config.yaml
image_size: 40
crop_scale_min: 1
arch: "resnet"
hidden_act: "silu"
avg_pool_shortcut: false
widths: [64, 96, 144]
momentum: 0.95
batch_size: 256
final_lr_fraction: 0.1
Rows from block 10 of a small multi-label image tagger, named by matrix and row number. Rows with one number belong to one channel. Each number is 128 + 32 x the weight over its row's rms, rounded and kept within 0 to 255. All counts start at 0. Numbers have three digits each.
After each channel's rows are labels from the 100 images, of 14848, where the channel reaches its highest value: "responds to" is what is common among them. Only what is clearly more common there than usual is listed. The data: photos of arthropod specimens (BIOSCAN-5M). In brackets: how many of the 100.
# convs0: first 3x3 conv (model.blocks.10.convs.0.weight, 144x144x3x3, each kernel summed), inputs 0-143
# convs1: second 3x3 conv (model.blocks.10.convs.1.weight, 144x144x3x3, transposed, each kernel summed), outputs 0-143

convs0.130:126146100133145167130125120077157096129146078126121148145074124113067129142093122183118136171101121112132072110083084133156150151146154066143139130148140104198110120079049121174158111084096154096125137225124168124125138128145093091113136097089157145106135109102132137148116102174186155197063123192153142094147095119139153116107097179112125131142112081102114133194094131133152109136069133138089172126124042084099165123087102185148157
convs1.130:158152085107126125137178093091163082178141120160082202101095121136122092093140091181108088149087182071090144126114126077097078153080203107097114153139145147133091130125144128156140123123149118165123147095133074080131190079160116086153105174098083118200092105136154075113121148116108134124134126138111129103123135146127165137136180128089189097199100162163099080104099037132133117141104100165079128118189131130140143138110165085126110
responds to: order Lepidoptera (28)

convs0.96:092194177140111142074103140094122135112162113066099164147129149124150192087142088072141131132156126142143168116185130119141111044134160178129142117068157171115122088116085125116054123139092108083068133131128100143162120159135136087083086100112124142103182106136106176045104174152130072113151143098159151073086169139086081117118167108123173135138141162100231086117113151158143090149094157125129137137114147117140129180130127135128099
convs1.96:134164139121131084163116148102131096152152020104077120178126095143091121061133098135126128153181081133118154098070113119108105110129101134084112098159063131071115104146158158148145121129117128118090094169159100142045135099085108092198139110109129103123137161063170130086139101126104127090104144098137200086129072123123048149126112077121073138127137140112094109126134151151164120127130036078117089129121117079157168139154145130112090
responds to: order Hemiptera (36)

convs0.81:149123169122191186115132126125161153128089137148112186126137179189131182188102171071141164122125078119169140125121095083086135122161080073086108150113145145153160127151148152149101117094055112130146134138040122089116146127095197134081187139152103109120188135119136145120180126124144064158115150117175136143092115149104167111098156138095094144155126143133098100113107068149142112121045157082123152089176132130120106050093121157137096
convs1.81:137096135127163093061097167111137110143128136123125156132082083063129133130164102163152132156160097095110114122130149183091136114071078124070145084094115102110091050138167161047125153100151151143079078087091129140103170122118165099036076101157076177102093131107077113153138150089084098151104113110122129133139093124091121140098090158122157123095087143094092094117103171114113115072079097126097081137071079134089099145139096138136101
responds to: order Coleoptera (39)

convs0.80:152126140153140096093126170157129160156140099106112157187147125137072141165097113102078121145135128117171120089143118067083123170105151088159143137113084145115115124127112127107087163162128120118133095128131126108097080142149057165065155090100097068136090141074148119076144151105109156091118172177132122114120109091161155096126180136200157138102194150098111129070147120090052133114189065156137106065120182204117132143166166108064109
convs1.80:145125106122092086077119133098128094109122100168138121055181074112117095126125141162108167150168170104147082183084149049142099131084141129146137173161139133100134094180114114116111104124145178093113053097182124152172114134118111153104190130149173197174131067147153128114137116132167125167139110091099128183130150073131158126124126089164156142087092199145078135110132082168139102127118156167144151132096044150175121104189113110105118
responds to: family Milichiidae (26)

convs0.88:124130126125152165117165160101124107135168131163124051172130143125132069164153119132068126127123053070130111144049105112158109118126149132164096142133146131132090061119114160114118100122082134115133126110106079145101080179101174112111170098148164154098193098137079108164160153169086049190174127185145179060163161089086153142073146133107136152088152146091144080142110136136087110133165126108082070100089159131131135074131148130131139
convs1.88:143084118107124143163122064096183123171089087125104166182110138116119167165112128170087109135161125123184116139048127145104114179124071102111100137104141070118105102134155112137119155092067098083076144102129104141127128103099095179097159114087123147159071121100157101141103166151115169141115179085108139118147086144129074137145157120111114090148118109197144093126052126100116119139151069105152172130116114056181089196085137131090061
responds to: order Hemiptera (34)

convs0.55:118085134086144138166138115105121132132145134152188075142195160133081188164124124103152147212099115119113118149153089065170125193066131123124180115101093154117126157167094156081128092113130103177097153103126165111149134115138116137150152112096133144123088137079157113166221161145132183110110151105148152091095109170095108132123157162063166177194153117093063174117068141126062088141089165115114123099109094158113135098134119150134109
convs1.55:112115118139126120147133158166158151098163074135180084117182123155106114070125107127132106141112157053099124114158155097181144124099148203107107079168148095131149121069128064123120113121166147154129145158127097111122137105165118114112122136129160153153103124067136177092140037226135188102167130118154117153101126094135126134121135108109147158089118165114077105110087131130099137141176090135112091101129056089030181131061124131141172
responds to: order Hemiptera (40)

convs0.25:156150117143144115092099147097139127141123164181209136136130068102117117128112034122123127122111175116103129146159114040088096157116146164063115143102107121115115075074173126098154113125202143145117111136142075158108188096154146113111116156109141094193141132092103120140127086129133075088149070131158123163120149118130098168086183183067163118098092049103135118150179143110141132138110162193122091093106099164144097091155108097155125
convs1.25:097120124112125189075124154100132172127118131163144138147172091123111097076141152105185097231127144142089171082113089125091066117117100156195143120204114124122094112095140121138085126163057143146079138082126073150114113165125108118086099195107095112145074104163079144147144136110098078078154077166118136171086133127114153105170150170162143067117109148131132166131122163148124139090094109102109137111103124143086094099088144076164085
responds to: order Coleoptera (62)

convs0.35:102108122121105152162161124135117120074110079095129069138145166130097092134131137192100091127125130099087092181146150092155195119068109108184180150144101137130107099093147160033109155154191068080116164201121147131165133124114066075119107138127113165086147119102123132105126117119099141086057113115119171083080130076154135122093145101102053142150110094108123151123131113134103148098154082100145184101133091168120107187106079114117151
convs1.35:153159109111098150151136129126055178109150075067125124134126132142159124067165160118096131108136142116150055160168137108157159151108127181118158126087125101216109145108069146139136155154136100115145172144106143113161203141127132096076138083112121143208190140081100101123124113179133159072074137114139224158112153130098136094149127117128095179165090147147119132120141092062085107152079139172148122170084156170162106137113097142118137
responds to: order Hemiptera (42)

convs0.84:094118137149132113106108113139154124156122174136154192126167173016165153138105093119091086180109146151123139119075091092045126109114154139069126105070097089133126120158078111087119141095079119191110121120128128097157093086148116106121105111158082131121216114072128157129116125130147119120123102117169135135140142144110105211119095140063133112120145105075153107205139132154168114113124181145052118152080115145136143148137068124171124
convs1.84:099126209174137136116093142146117103125131145154155179122044092113087092104160122151180084098060141130116150136127134112163133129151148140182126083090106163096127084122125146167080116110166092195154098112142091071115126103144129068097073089087027121146089120135120127155163146126115147085113099148126114143112151142110145129155123119148138181108138107120089088077037124124117092172070125123103150107071124141092171089142090079123174
responds to: order Lepidoptera (38); order Coleoptera (36)

convs0.28:171159115079159144081147178124138184058084096162171145077109125117103136142109148125072129140109158132133106108122111122181111092130093122132108106187131104120141151106121128183135117128169166155158133119093078171110099131143122138132159116103105105140132134083093123115083122112117035095125118180099065126170144125133101155115129141053105100054075142190090107136114134115102151077115171112083172180051133070107059142154150117150178
convs1.28:134154173124113100101126108176063091046145110113197159075068193119097101144102115128162113120078157163161135129110161142088123098112142121158153154156117108131119120123150089099139109142186127176076122093094132079104102154141159137101130096093101169123127106080150131183125155191125097125106052096086112098098073129088144138094149127152174121103136139072093134112168140144186087131135144107109113071087126094091088169073111189081152
responds to: order Diptera (62)

convs0.7:126110129165115129116134109123121100136195150128119111147109092098133124091163126091172197186087151172106173123152134176123139091137083101106100148154133149166151161147129135106153105129119108140157155095090147114135140162143125198148095119149145147111141162088176131133144196163163140135112193079037198120102124132158117117113141184131075177172098129063090098090067103094103121176053090133159111148178156157094114132101094114095059
convs1.7:155196144147126106108087099118100167109127110155094158131107048119084148133112099161123105112109105160138120103140093081105129155086126162071161083086101076131155103114117107124106134154092116159101141120132164147108148167115168117074165145103090151095105115100106144103082132073080069148173126114052111097159125143108146077130126077235113107194127126096159094123101078137100149123084066114081088113158081047125116162104109138117114
responds to: class Arachnida (35)

convs0.142:128172162097067121143110149079117097148113111109164198170091161110083119147131090181131109134090133147059147138135099115183147148145136222162091141115156075146110107076100158121216148138131126123139159135143104155083107094130123073135124146102155157124173148182163146134132090072092111105122099124174167113097117130095150130107093112095098110112105083089099105116110167075080136128123205153124106152124142095158084113133090069068067
convs1.142:125086120147113138051164086110149119042148088150090143048116144128116156157130096124109176124118130076140119129110148133064163103157125137121127082145126090169152078113148131138100127186085107104121116147085144079102094122127108087131136137086113068119090095096092176110072078085164178132169176087143207130092186130108107163130156103156196142158111161127118117092158085146116134137071093091158116124075103097139065103158119125103121
responds to: order Hemiptera (31)

convs0.2:115177135132177107094091183164080126129150119197174154132079086128114161134114117137127152114145112142230125152115143102110165076128110113104097126168120169077141167109214136095154150136132126140137094148100143155087100135047160121096159157148133087109113131057102133084112126080183103186088145131095078118101172142173154158096104154109084135105154126107117102145142200129160121105108072170164099109134159155141140105143181134181086
convs1.2:156103161135131051127093087134196105135134083169096103144142190143123169141123121077132104172172150126119087097077119093105152130131114103155117147120088183096112123125064097114173126137116102120101099126132128106098116139105100117145101114152107119143112126107154103076123170135128122102092133135144112096043127099134088135169115151145042108125136185093082161135086195117150147167135146118087098105152179133109112108061043176054049
responds to: order Coleoptera (55)

convs0.109:103134122077103130131133096164102071183083123135114084158121145114109180116148153118143166165124121127113080126159102055090072104130180220126062102170136140175094105143123098129090082129107167108155095121119143129131106130092187129220129147143084152149167125115142147117172108165150158157134150101089104137099147174107185127166119095134099122167140097128122127104104163093133069169128104102097088130163178048099146094139133177115055
convs1.109:148107102107135075078099127093129139116155103138108097116144141121065095111103140110137157081155127160107140066111035160104075152068143082057104087133122141065144099123127075101119117061121120115073115132123134113097111118110157117117172088171073170131061143104102108155127135143101108108126127171161055100087111160143095137092094111107074114101102125118086097117124073095109098112048070112106095114120099066091120118088158111083130
responds to: order Hemiptera (37)

convs0.129:149111130129087143180111129057153136158106083128147117122111161109106106102145098141139081079089145072092149153095129120171128124146116147109140105065177105162119113191088155139136156164136140168146076131204100166116104093106151080132131147090116119090092058119118089149088130179094176170083119145125132131098127117159117179139107142046066144101166106095136158181165057093137143121122126113130120131155114061148125142113045056114161
convs1.129:066136155128133116127137112095166117099169182119120204125107090148069124131111119121145170144108105099143144138120088097166151108164199108089169112117100107156088154156129105174145106158098123173177124093189085097102165077123091114152100146106103142081184170094116111105148082101129147109133087107109124096094158161134130167146133108163141190151180146098073128149091100132071101142198124107117194165102203104141070158064137164115147
responds to: order Lepidoptera (32)

convs0.83:143129135122091073117172153109123135169069093136115140117154131099157102151158036068162104146167105171165112140149144064121120161153165111123061131107121101157167148175126113125173129109117126051082099175211108147084132124098080143121104083110088183118044104191109154189098103146158139153101098140110111128101108134068143123126154137116167090147177146165118159128163118122132096101135107099193176172111114145163108128109160152111151
convs1.83:124167105128086099120153147105122128132131134121121117111167097114108135118123126104148144130177126147145099106105124109085080097134142156098176055043140131095093068141100138079129142115032133076158115126138164110120116122107110102107175114198060152076088127097095113125117099118104142113090151121079141090101124149168148118144056114149110119073094145099118192160054154086113119218116096136181101116127098067173074116097085151117118
responds to: class Collembola (50); order Entomobryomorpha (26)

convs0.72:147132127142099147118131167149112151157181150103110140095088069119127120124134136098118171156157092169094164153167211190086128096148080153091126140200090117117105187134108110118159166116188134173140143122173076121160101099132080118122112144090176102142138118120094069094080147102112135087146185098113108095143143129165110125175138153092143147106202107152119099045096111185124118094167065133164176127087112087093127152152104129067094
convs1.72:119131071092075122137115186075117123069118135075093115137107085143185138156088142085123127097144175130150107086147066070126133131180075118093179131074079145073127125125078108115179128135158117099119107175133163111093079129130179124106081089119108151166106130102100138112070165142079150179160084134105159103147180120143186128162133116143115141076142141127115147173137110154112158117146142117086151169137182110111101227071109149148153
responds to: order Diptera (68)

convs0.52:108123118126111086180157174117121137159145127115101154113140105088098164181124096134143085099127106113104146133167149076100099169127074148144122113200131084151170101126091148141100145108155162124173149091143126057028130085113096124136105066135132137116090152139131128166116149149086159156060170084150110101149102098064059108092148125174094157171159099167125093076123189084148137119125091172070105074167149152078110144108106108095140
convs1.52:118126108127058086109109134112125099124104137128096128139122138159061088097124094118121134185077190179074174099085155120148137134117179118082096159083104119164121107098104130088135126106076097102118180120129090153092106130148076108148101091116108152179135085077092113132064141185167133114130163242150167102070093108149161160172153112127068127106109181153120155156137096093153103141130138173161139146150109119139087134206137127105096
responds to: family Drosophilidae (36)

convs0.128:088083087156129123087087172116188099141153165077193053135156125094187173074121107132113076115116088129119105126095119147158089154191108112111105192147170143169121104109132112108152139122116114132194129119059086061071136141066129070155154068125151198125145174103101136076119168099108110066102150112127144157161103173150117148117157124172128086109113108143136099154138099131120170159100079107129101116133079115113156118099111134137093
convs1.128:130078116095159116163101119122152091054085074134133093154116070157108134086092176102170074175113126122100141105095164081086110132135144174132127155132160117163129126104145114107136143100099068153092140110065156156091097145139119105178118132158171090141150167077153126061045132130148178108121093166096116115118098105156155100143161112168182115166076098154105106156131123069107210173132148129117130165207103150109101159149160135088099
responds to: family Drosophilidae (26)

convs0.0:187154122140110115192143121183143147184149129120103160111133117145142106123151117116084075097179142132048082134196115105165156156132109171170093126105153155086134118106127137125172153141146148100141122102172127167078120103173150170105142139144153138148130062109117082147157166089172123090138106117138176083091179065214119099080098145147042117123165106049168147156108090141146116144137075142111151132115129135142162186119119132076092
convs1.0:159093128149149148097133168110154083102132074123124117123109107136126122146095135146109190117176130163126057171113143118101125141126163143083079088130102061147137158157130151165122158143149165076129117084110136097151162130084102181150093156155115082069142123102047123122107117162191142152095151083127126137205179113126144132085121111161114139196123151138156210199174111081102121119163052094074172110179139128114074108135119139145126
responds to: order Hymenoptera (51)

convs0.91:125124083156119125076145153194093145089119203117133143162130094105079108176099113132110082151083169097089118148099112173114078149086127160159180167077123098127102116104165166168122130155184145164177109136134156076161167088073186150135164102120124090097084096105106142080123134159126107096085101161116058114117134060153117098145114089147163153131107160113087109092171137106159109111137134144081038148148121138156165083065134147119124
convs1.91:118111149151157157125150192089117099112091141140171096095126102087146074101106113154180064143065143151177103082210146166169124147128179099130148125128144132108208171154143091150124137184119124111093134082135157167124170148095136111121099152166140174150180142152177101129094117123185160159094177114105115120107122119036154095122146151118089136107127151111163181111173171110131166087157142123170103116121112121164209070109165122125155
responds to: order Hymenoptera (66)

convs0.132:092164100146099123135177136125136098142159147091117117165127135132105152141108138195098109129065081086116140121142160101149146170116027107096131101097048105059158073094119146146192126139107124074084152142118132077144115097096122115105158169176095146155123152160159150140072085112138087066099127134165127095119117191110122182090129172124155131054154123119126109103112141122080150089145105076147175134128172157102097056102146105118084
convs1.132:085110167163140119155087108080111184156100126114148135091093108123142119132120096094109150160150163145167141098099140127110086153124153148146081162114134146193179107172122159172092116182173150101092120181098145139056140150161085125126122030069102187139098159144131200162129135137190138150112118100098124137165156102114102134116128116113092136099145091082107111141088102106130109092115133159174086095074105079146221080166082144149093
responds to: order Hymenoptera (43); family Hybotidae (28)