Weights of a small multi-label image tagger.
Data: trained on photos of arthropod specimens (BIOSCAN-5M), 195000 training examples, 17.7 epochs.
Rows from block 5 of a small multi-label image tagger, named by matrix and row number. Rows with one number belong to one channel. Each number is 128 + 24 x the weight over its row's rms, rounded and kept within 0 to 255. All counts start at 0. Numbers have three digits each. After the name is the row's rms in percent of the matrix's.
After each channel's rows are labels from the 100 images, of 14848, where the channel reaches its highest value: "strongest on" is what is common among them. Only what is clearly more common there than usual is listed. The data: photos of arthropod specimens (BIOSCAN-5M).
# convs0: first 3x3 conv (model.blocks.5.convs.0.weight, 96x96x3x3, each kernel summed), inputs 0-95
# convs1: second 3x3 conv (model.blocks.5.convs.1.weight, 96x96x3x3, transposed, each kernel summed), outputs 0-95

convs0.56 119:127104114127093118135153152112066075133095068112176174170129126112128116147136119168114156137103119132105154135136147127136135126121108095119111188122137134143146175138135116138126130131093139136100160167125164107126106136163100113141125135110098091119114131105114132178082117150116114107
convs1.56 120:151110120155125124153089175095106133156125115118085134086146106121087092155143086133114087103111154086157132143143166170112124124140131104147144083143124100124096164109100141143132113147155133125080099115124142116128116142092100127095111118136094141121123139149106124097112170119177127095
strongest on: order Hymenoptera; order Coleoptera

convs0.34 093:129136124072154088138142129094129154124136118100122121143142154097091118133113096116175117078121148150122114082099085101086123153127134119135108140119130126142143116121139108134070121139143128113123116134125142127159117131115106190069111085104106141094100152146116084106168157111133136100
convs1.34 100:154164145174110134174143144159115124140133125135167148147129101164146132160188147142131151096166137136138158111154168136134141112149143140152123136132118136144127120140164164148175119143116126174133103141129118136080141148121166130087149125128121162095137074129144196134103154111131118126
strongest on: order Diptera

convs0.60 121:129126096134127115118121129129084089102149130107064122130136156168095114085127090167153106171134124103144114092113099161099169132121134103108104094167136128156107158112111119174150167141162153125133169153107159109107122121149084120154118133140105140140146118132145100119135091147129098134
convs1.60 098:118142139154121086142122114131116116156123119130135160098126154133122117136128129055124107102086127171157095148154099109126123139106105156099151106128155118094116099145092075085106091130099131158117105107118133127163136122094163118123134082106137114088149102149136106156079152121142138163
strongest on: order Hymenoptera

convs0.66 099:102118137124092135131117136083160110125157127154144109129125115126136100129124111162102104181123178155129150132054114172140145157124123135111154113114135139128123115131116144159113096170121113199134116059111112143106132107162074127103130114118127121125124115104141133133126100084141154119
convs1.66 098:137128145132092121110138089131056099153122085157144106122133152152113150169134131136129078145124156115121146130094175125102119127153128118083102163138109112121118112144157104150141164131142117087170116116130081123165080145130109106131118102175164165124129099147103136138131151146142133133
strongest on: order Coleoptera

convs0.64 106:157149124146102113124086145141116112125118139125134150155090140116143124153133126124123078156135133145103108128068056120106147147161119119180142156132102152130093119091107143113114128142166077111112169089120096145140153144104092129124153154148104106113131120116115082169155134135144104138
convs1.64 088:125104150138143109162085100105105130132160100133116146133123130142112128100123093166134150110089144135090102111128110115115126140109136123124147161142104119152144100178117141101120133144071135172144086111116161108087083150113108083151125108109144120089117102156099143088072120103147141104
strongest on: order Hymenoptera

convs0.91 091:145143142108108144120069142117103107104111160118141117112099115129124138134127112127119114140168075096088146134159113127068115124088121122093156158156095147081156123135154108133094139106115173098144112147129111129138120114107078112123108161117173102157153165133127120167126098117117090132
convs1.91 093:156100105122156130174092135115118133132143147128118113143129174149120164136160129163156131109151136143118087138070127151150131150128123145105132135171156091152141091148150138113115081148142057104116099125123106148133139109130145119114181125183144149111116108099135115150153122173151153132
strongest on: order Coleoptera

convs0.58 122:174128145136135153153067116119119159080127138146053132114156091100099134132149129103129169125155093091092119123126126103128160115096127100155116165137165109107127146142150138106166114130166095135133115115125138135101134133125139099108115104144150129129126090142097175077147122116117139147
convs1.58 113:162156149117112135129169109116108097117119107117122149097121143096140158109171131150126098130152134128125142126109083159127138110086134118115106088107094108088115107118141087126099124127127128106180111086115111115127130119135129122167115165157122121162150152126099167144105116051166083132
strongest on: order Coleoptera

convs0.13 086:136092109065108148085121118097112113122140106153134123137138115126087138152107111163114130139121120127165142093093142116120090116116117143106175077109135153118091124165140164131105098150114126126110121123064146141112165112126116105114113146117148153093135139083082108105112132135156150080
convs1.13 104:149126125134165103102142148157155149130117123119076138173118122110161102137094102164117138124153141142093135115118085116092110136161123117116105156123097162147124096181132077151118134116110141138095124146159093144175084160152150143148127121123157124128111123174102157112104150113136138082
strongest on: order Coleoptera

convs0.61 135:166120138103087129130110127143086125114149127101105093116144161107119128114117122151118128119118157091138162112141121146129089143147096125123149123146129101090155113124111124111154155110095201148110157144104114129144142162195101131114084122128114147147148132162089123093150102131118069161
convs1.61 113:121120124119125138112138111094136113153096089107132086124100126096090157115113109118100118086093136141133096074164124089110127076091122139138149151141092107118130122122100115107128111097125124091099080128104134101161102107119117072135098150139124124115120139130099071118149119121093083134
strongest on: order Coleoptera

convs0.36 112:170091139140135127080175140122164156151156143144146140143100133132128137109132163151122133111151136129165112133151094171124125081101126123122104126077157116143159120109142121105145146110113132114147168139121174154108113090141125094154160124130141127104131060095121134081179108143122135112
convs1.36 092:121185094154156149143167163116140144147088110131125144098149113102134115188169156125132080167154100080153154113154151144141128104161139141136129127167098118093125101153137130129086084124132107093122123124101096112113133094125119122129139121135149138154117137091107170160120115136137105140
strongest on: order Coleoptera

convs0.29 109:122128112136107115113128147114192089100120112128175148141115119142132144152149162144131113169120147128154142123118128131113154105133137162097133123119119100103115107103113181135121129130063134124096111152142100121114163120137164152142133109157118104113167137072086161087144057139126143122
convs1.29 107:115138133130135142110160121152138128144132120130111120086115094147140107165085101110088105149108141101160163131085137171166124108159105116074127157158116097101076102110157097133101136112116086125160104120123123130150119160127118149170123094152122138098097139110114093126112120145135114074
strongest on: order Coleoptera

convs0.9 091:131137095074098149131116136164122145131126154137122122143084125104142093149117090135104171121120150151118086108174113103123078112109123119092095118114077115174121135131117095080146106130121136127091092090112145138158119102075119115108098130103157102137118140154142161139123092134115127119
convs1.9 092:142109092159159115088111064113152149153136109144153068126126127157104153121099144149147139126146136154187126134140111118089087130127143141117123090143125078115119088131124089135133142106144096120089148118146110156116133140108109120122158149138138094146111105087110101102091151133085127112
strongest on: order Coleoptera

convs0.7 099:168138131123074143128126139130071134145157171113138089122112123097146118162104144122149141095159112042122123124127138116152096143069114145145152092139162132112172108136106068136158113128135096160144120114123123147136123105128121140120118136113112149108111126107166132107102122132149091142
convs1.7 096:127133127111080121105177096156134134088078131133102083129142084152124180154131087129128140148080138136141121122116103135133110129105127158108148123128140112134124122153128070113094107146116132100147141079125129127153085131088186104079117116153147095131135122123149141149156107118103134114
strongest on: order Coleoptera

convs0.71 094:107141096089120131136110096097122142158123123144104109143140104138133100090131160186167090167135144127141148128087103144127118126088134133095163102147145126133178128119141136164130126127162101153141135135143125124105162133069146151106120111084093104108097140121108103119164064120112122134
convs1.71 087:079130144157134123110128135153155127139103122139137162080138116138113157195130100118107124139112137141116120101119110111134098142143139091116108136136131156099104119135093112132125122075125134106161138133153111116155161120162123094215106141145118169136146099074171146139115107162120119115
strongest on: order Hymenoptera

convs0.42 146:131129127147116146112138141128176125105104050131113108138144152125113129086099127141154168081099133140130137129151113118121082111148117122124139116114087144119151091144124147145135164153081148144089145157149117125127129145174096099142072115126108121180146144113105151082129153164116125142
convs1.42 122:144124119141150092142129107144134109224114124135105131080142114092133152146122115120094086155143089119107130096184127140135153123091129126106126109087119108147126083149146131103124111121132101157082105122120113097173113128083147121126108108112138118126106160104110098136119101124102113105
strongest on: order Coleoptera

convs0.47 092:179127146115152132118143143139101128140139139115101133123132126135149161100104110115126114104113142089136147109165122141131141158126087164051124142148088135109128160097098073128126084144115126165119135121149157166131124118162092088130140096118110133178085097119124150141089124100118099130
convs1.47 097:128126110135123097104109137136122143141105100156130138170080144114131123125176122159107126077102127169120144132096120147171097139140166123133152136103104114114125109147097093122114153150111146071137145134104082083166131134138124132112169129144123119169085138098138103094099178162129126113
strongest on: order Coleoptera

convs0.4 105:150141115146144139108130152103097130140144158121138131130170130108107127145123147170217126118118101148152147102100116118131119141101108107161153111096121139129157121159166132130140154141133145105090150123173170128097176129135081142132141137192161138124116142144125105181120114119124144096
convs1.4 102:196140158139105081099133154141076133130153112151141151137133107105161112127140125121099109108138106147093113121181110162105101083138140086143151149120117117112093131151167121092150111100105102124148116131111116100129128147113106136163142115103127108131109087075134098122124159135164129095
strongest on: order Hymenoptera

convs0.81 091:125139126086119139055116161156083120142137106128106099101139096169124150102121120115125087155180127081132086121141117073137161082125138101141127100093164123139138167139157124145111135138103121126137097134146100100142106115109136168096109141113111122120111126124117128157118116074134131128
convs1.81 096:111139123177113136090175117142118076147130143187151147150125128125143138202113137111136144088119136151116126127163125126117137151146125136102118098177118134079093106151132148108121153101148124125135147134099131124134155141128085116141129154125146106149165107128150078148104133134076109168
strongest on: order Hymenoptera

convs0.21 090:119108132104124139125110144096112131134147141088098151106116117082130137125133149174125102127045076101091118164117131145138123113138101134149144138105145104082138140116137158147186096067107128095112150101106161133145129132123132124123124129140090151081131120123112090106088126117135140126
convs1.21 084:154098081102119129108109100129098117137100131075096115144140140130113136129143115082153103117114147152113120109108144176075138137190138165166114156166148121140103124109091169144123098135117141124110158136137071143131112110142085111146151140153123095146125099137117149121133164135122121086
strongest on: order Hymenoptera

convs0.14 086:138094153112144118106116149106104106140132088126100132163098129115161094115111151148153106078117106111150120142153111114169142137126088114149117128123127125080134117149104097116070135141166154145115116146055144121055123105116110119116107101112115153147132084121102132116114091134154124119
convs1.14 109:110187119112119125109108183136135150121171145119119128116129172139090113145152138114127131129183151118124113132062111127149116137167126118130155115167143126098123123141114130151103158110137135112110175143106141113175135112146146128114167139165172134117132120107122071119120184162165127120
strongest on: order Coleoptera

convs0.50 086:138143120090171149119102080110143128123150126133120108120128139127115174153115091084120181156145170109150142134126148108143132099138094164101147117134140109124107105119136077132126102161110101111140106128179141176116102135066130087131151168127088132138093118162112103136106131126123118142
convs1.50 082:123134139150144124089139129166112097177110110096112112108106089155072145179147166099107122121075106141095119144134121133123136121135135111135105106106160135132135099136101044144129110148164138150139124100161100118122138163104102104114116116137113118107112104092169146151128142157131123113
strongest on: order Hymenoptera

convs0.17 107:122148149102100133143162165127140116121118132126201117144113152127167140153114111133119163102159136116113158134138128100086080101124085146177159175174147139136133129129105127145092110101139143105129128087152128161137129121114157092063135148105150130127168153116140156122147103125121113128
convs1.17 114:161134114138107109133141161115073124122140139154101103161108102151095132078169126167137084153138108086140104135136134160141139150132141149081147109126119106107103126160149114118171118137121139107123115092150141124081121118113097145100121120091172171137129173164106124101123138094120105160
strongest on: order Coleoptera

convs0.30 092:114108116144138129134136133167106101119128152166129102138094146073151155114113134133156148139136148129122157147123123104143068143112126140081126129149158113134088098159122157053135085137110117142139127148127111118147127137141140145098094090084124100104148123116119161146133093113120154060
convs1.30 096:111161125113159110165107135152136134100126123076161135136112117113153129130171149141120151174133157146142133105103175134089121159103145141124087153105156155117124158107143151152120134112129156123127096118180123145133137129115113152165147184109153121136103184123129165143147099109141104072
strongest on: order Hymenoptera

convs0.55 094:111158143113116160106136128169108102145127098097130151103145090156140133177120171144129119116106128116115066131135120158120128097151095149111113112109117111106114162103125141129104130140103145131120162114152091123101121107161181170099135094130097106142106111129092141123116052123150097114
convs1.55 096:120139119095139144100157151098125154091122104170105085138140085139107128106151103129140141177143104113146147104144173139192119136170113131136104132106136136153143084156121136106082106139127103157098083125120147145140137104113094107127158148179155128141099132134093119118146111171137134114
strongest on: order Hymenoptera

convs0.15 118:094071094148132135130122130079149082092145145109061154133085122163129124129143085105145129131132164142098122114103072166133139151152131142128152138112128130136146144133155149121146116115100130150099102099168174136103116152098124171092141140126116109141136120128107102136103151140119167119
convs1.15 128:127076121136130135147125063136135115113081119152083112093142148141082126097164139113097120109108123110118117157135139174109111124141078128110150110106104121152128103108153139079132082109105116149168097130103106128149104120126105118142122116142128116111116158158152100106091137148179095110
strongest on: order Hymenoptera

convs0.16 095:156122136178106146129122098087110116093121086163116119131171168120132161168086105133150121148162127156082106119110161123167122109114088105118137143154153145157121126140111115149128099156112126139140148151099110161116107089116136104128128124157101124124115136091102143167163110137085092159
convs1.16 085:098100140115109119116053118153119130120120112102097106110110089131108149119130152125114176115096115126161194125158150120127102121135156160099114137119144133116128115129119108134107137122146104122126159119126103120090122142074136094124151147124081072116098136069122151073105138124112124119
strongest on: order Coleoptera

convs0.72 094:122124102106128135133132154130158099135081149112134138129135143177137124134161131109094151140161154088120115137148149129159155153119130128136150104121140146110086181112134125065137135098084118143085129146083108121102133144107093079146125109142119082116083148163110096167123114122110093108
convs1.72 093:153119157142119111149092152134109104096113132090133170150130123098076134117131138139125111141094124120178182138128142158094127114092119106153115070124155109141115054117134106132147122139122151142080115108099114132168120127104164129132102144097140108114154140141121118147115086103175121116
strongest on: order Hymenoptera

convs0.1 099:168162167139139123145135150130151136104096114132107082131100088125120148063158100106169120130099141115111104098120103174111091098084145138135152120139152116116102097135138130154122165122107132144130103132062132137149130148104139110123114125127134130102110178130136068125092141150153122143
convs1.1 102:167076126144136160156152083116117119119119147131109109102177123165093139149127178126159160048122117109124124149126135154132123134130122139108138118143121120146152145133139101097088144133185127122131114064154130121143144164120171087092114137099117117124113145098121095134149125137111124144
strongest on: order Hymenoptera

convs0.63 094:130134132161097107128143174182102115115120143098111105118141125125107117109126101094125101129150139124127135134086121130094118134090109136125099106115135164155093111175109158165142098098173108166137121119143098113134093141130125159129146071090160138105075144129148109157121092094102109116
convs1.63 089:097140074150117142129112127201118119126132175166095099159165137106112159140179168076126128120116130137138128106150144104136101149147146138129171077160109114112135133126127063105116152163125147158151123131098117140125171104125155112121151139111140159108109120143144115117118112120124129141
strongest on: order Hymenoptera

convs0.93 102:094103118112084152119153119111087106098127156143109143118146121108168108129151116121114132090136152074103111139117145138113114105148065120180148124141143127100143131120099101173120109102101171095114146108134152099139124117091098102137130146142147158113092140128172106089124131120127076143
convs1.93 106:148122149130150117110109110092171139129077085120129074180125095123122120118091121090131140153111119156138159115117098082116085116105113106124087126132136127126110138135142094112111096126155117149112146118123148135108092162107133064085137095100132109109114091105101145132104130122121087109
strongest on: order Hymenoptera

convs0.12 104:120167152123101116097186142123162098155111098140136121146092141106167158163135119142160132125142178094128139096086119101152165138113156129166155096099163084108133142107106150108117138123087171138134145130131124138127101131114142178137121101113115110154097112119134154101120090127109107155
convs1.12 107:130113133080116127097168156118121147126105143191161113079132147143114118098133090141107121112152134103165131124110135137150092114137157156085091116146101140095109091157161137129133150124094125158156100125127156128070131138146089130171118097144129136103111146086105153108117129148137099149
strongest on: order Coleoptera

convs0.85 101:148120098103144113123127148129178117134157099096134087091082126097128114121130118152084152130115139116118119120118123137127098126087111112069141121103162131112135155154168116140138102122105160166115142135191095116109103138171090122143118107146063119120163109143109157099130119109113109147
convs1.85 088:100122088172144096159126139092114124128102142139098162140118149162097112166136128136129096199155140117098126113147179165110107160152135120113114167140131118090148151106144121145131130138141112127094097096115107113113112107145169122115094138119136175086130155142113124149143075123111115105
strongest on: order Hymenoptera

convs0.68 101:128103103132129126079151115131161103090121087100122088109130114146073143156139167151133135140149135153155133155148166148088154141135149123082117115115160115108136086135087151116152127140095129150141158169123103159149140148146143108115141136136076089102148108123078132111169104125132146133
convs1.68 103:092173146120127096146152108101154104145104129114164151144110111134115109176151114097105124154118108117108117110125151136137068119168095145103095143146123151127093156146162099130101129141150092104109133140125162114127099113134108113142160134156171159169112124161129076111115082157114118102
strongest on: order Coleoptera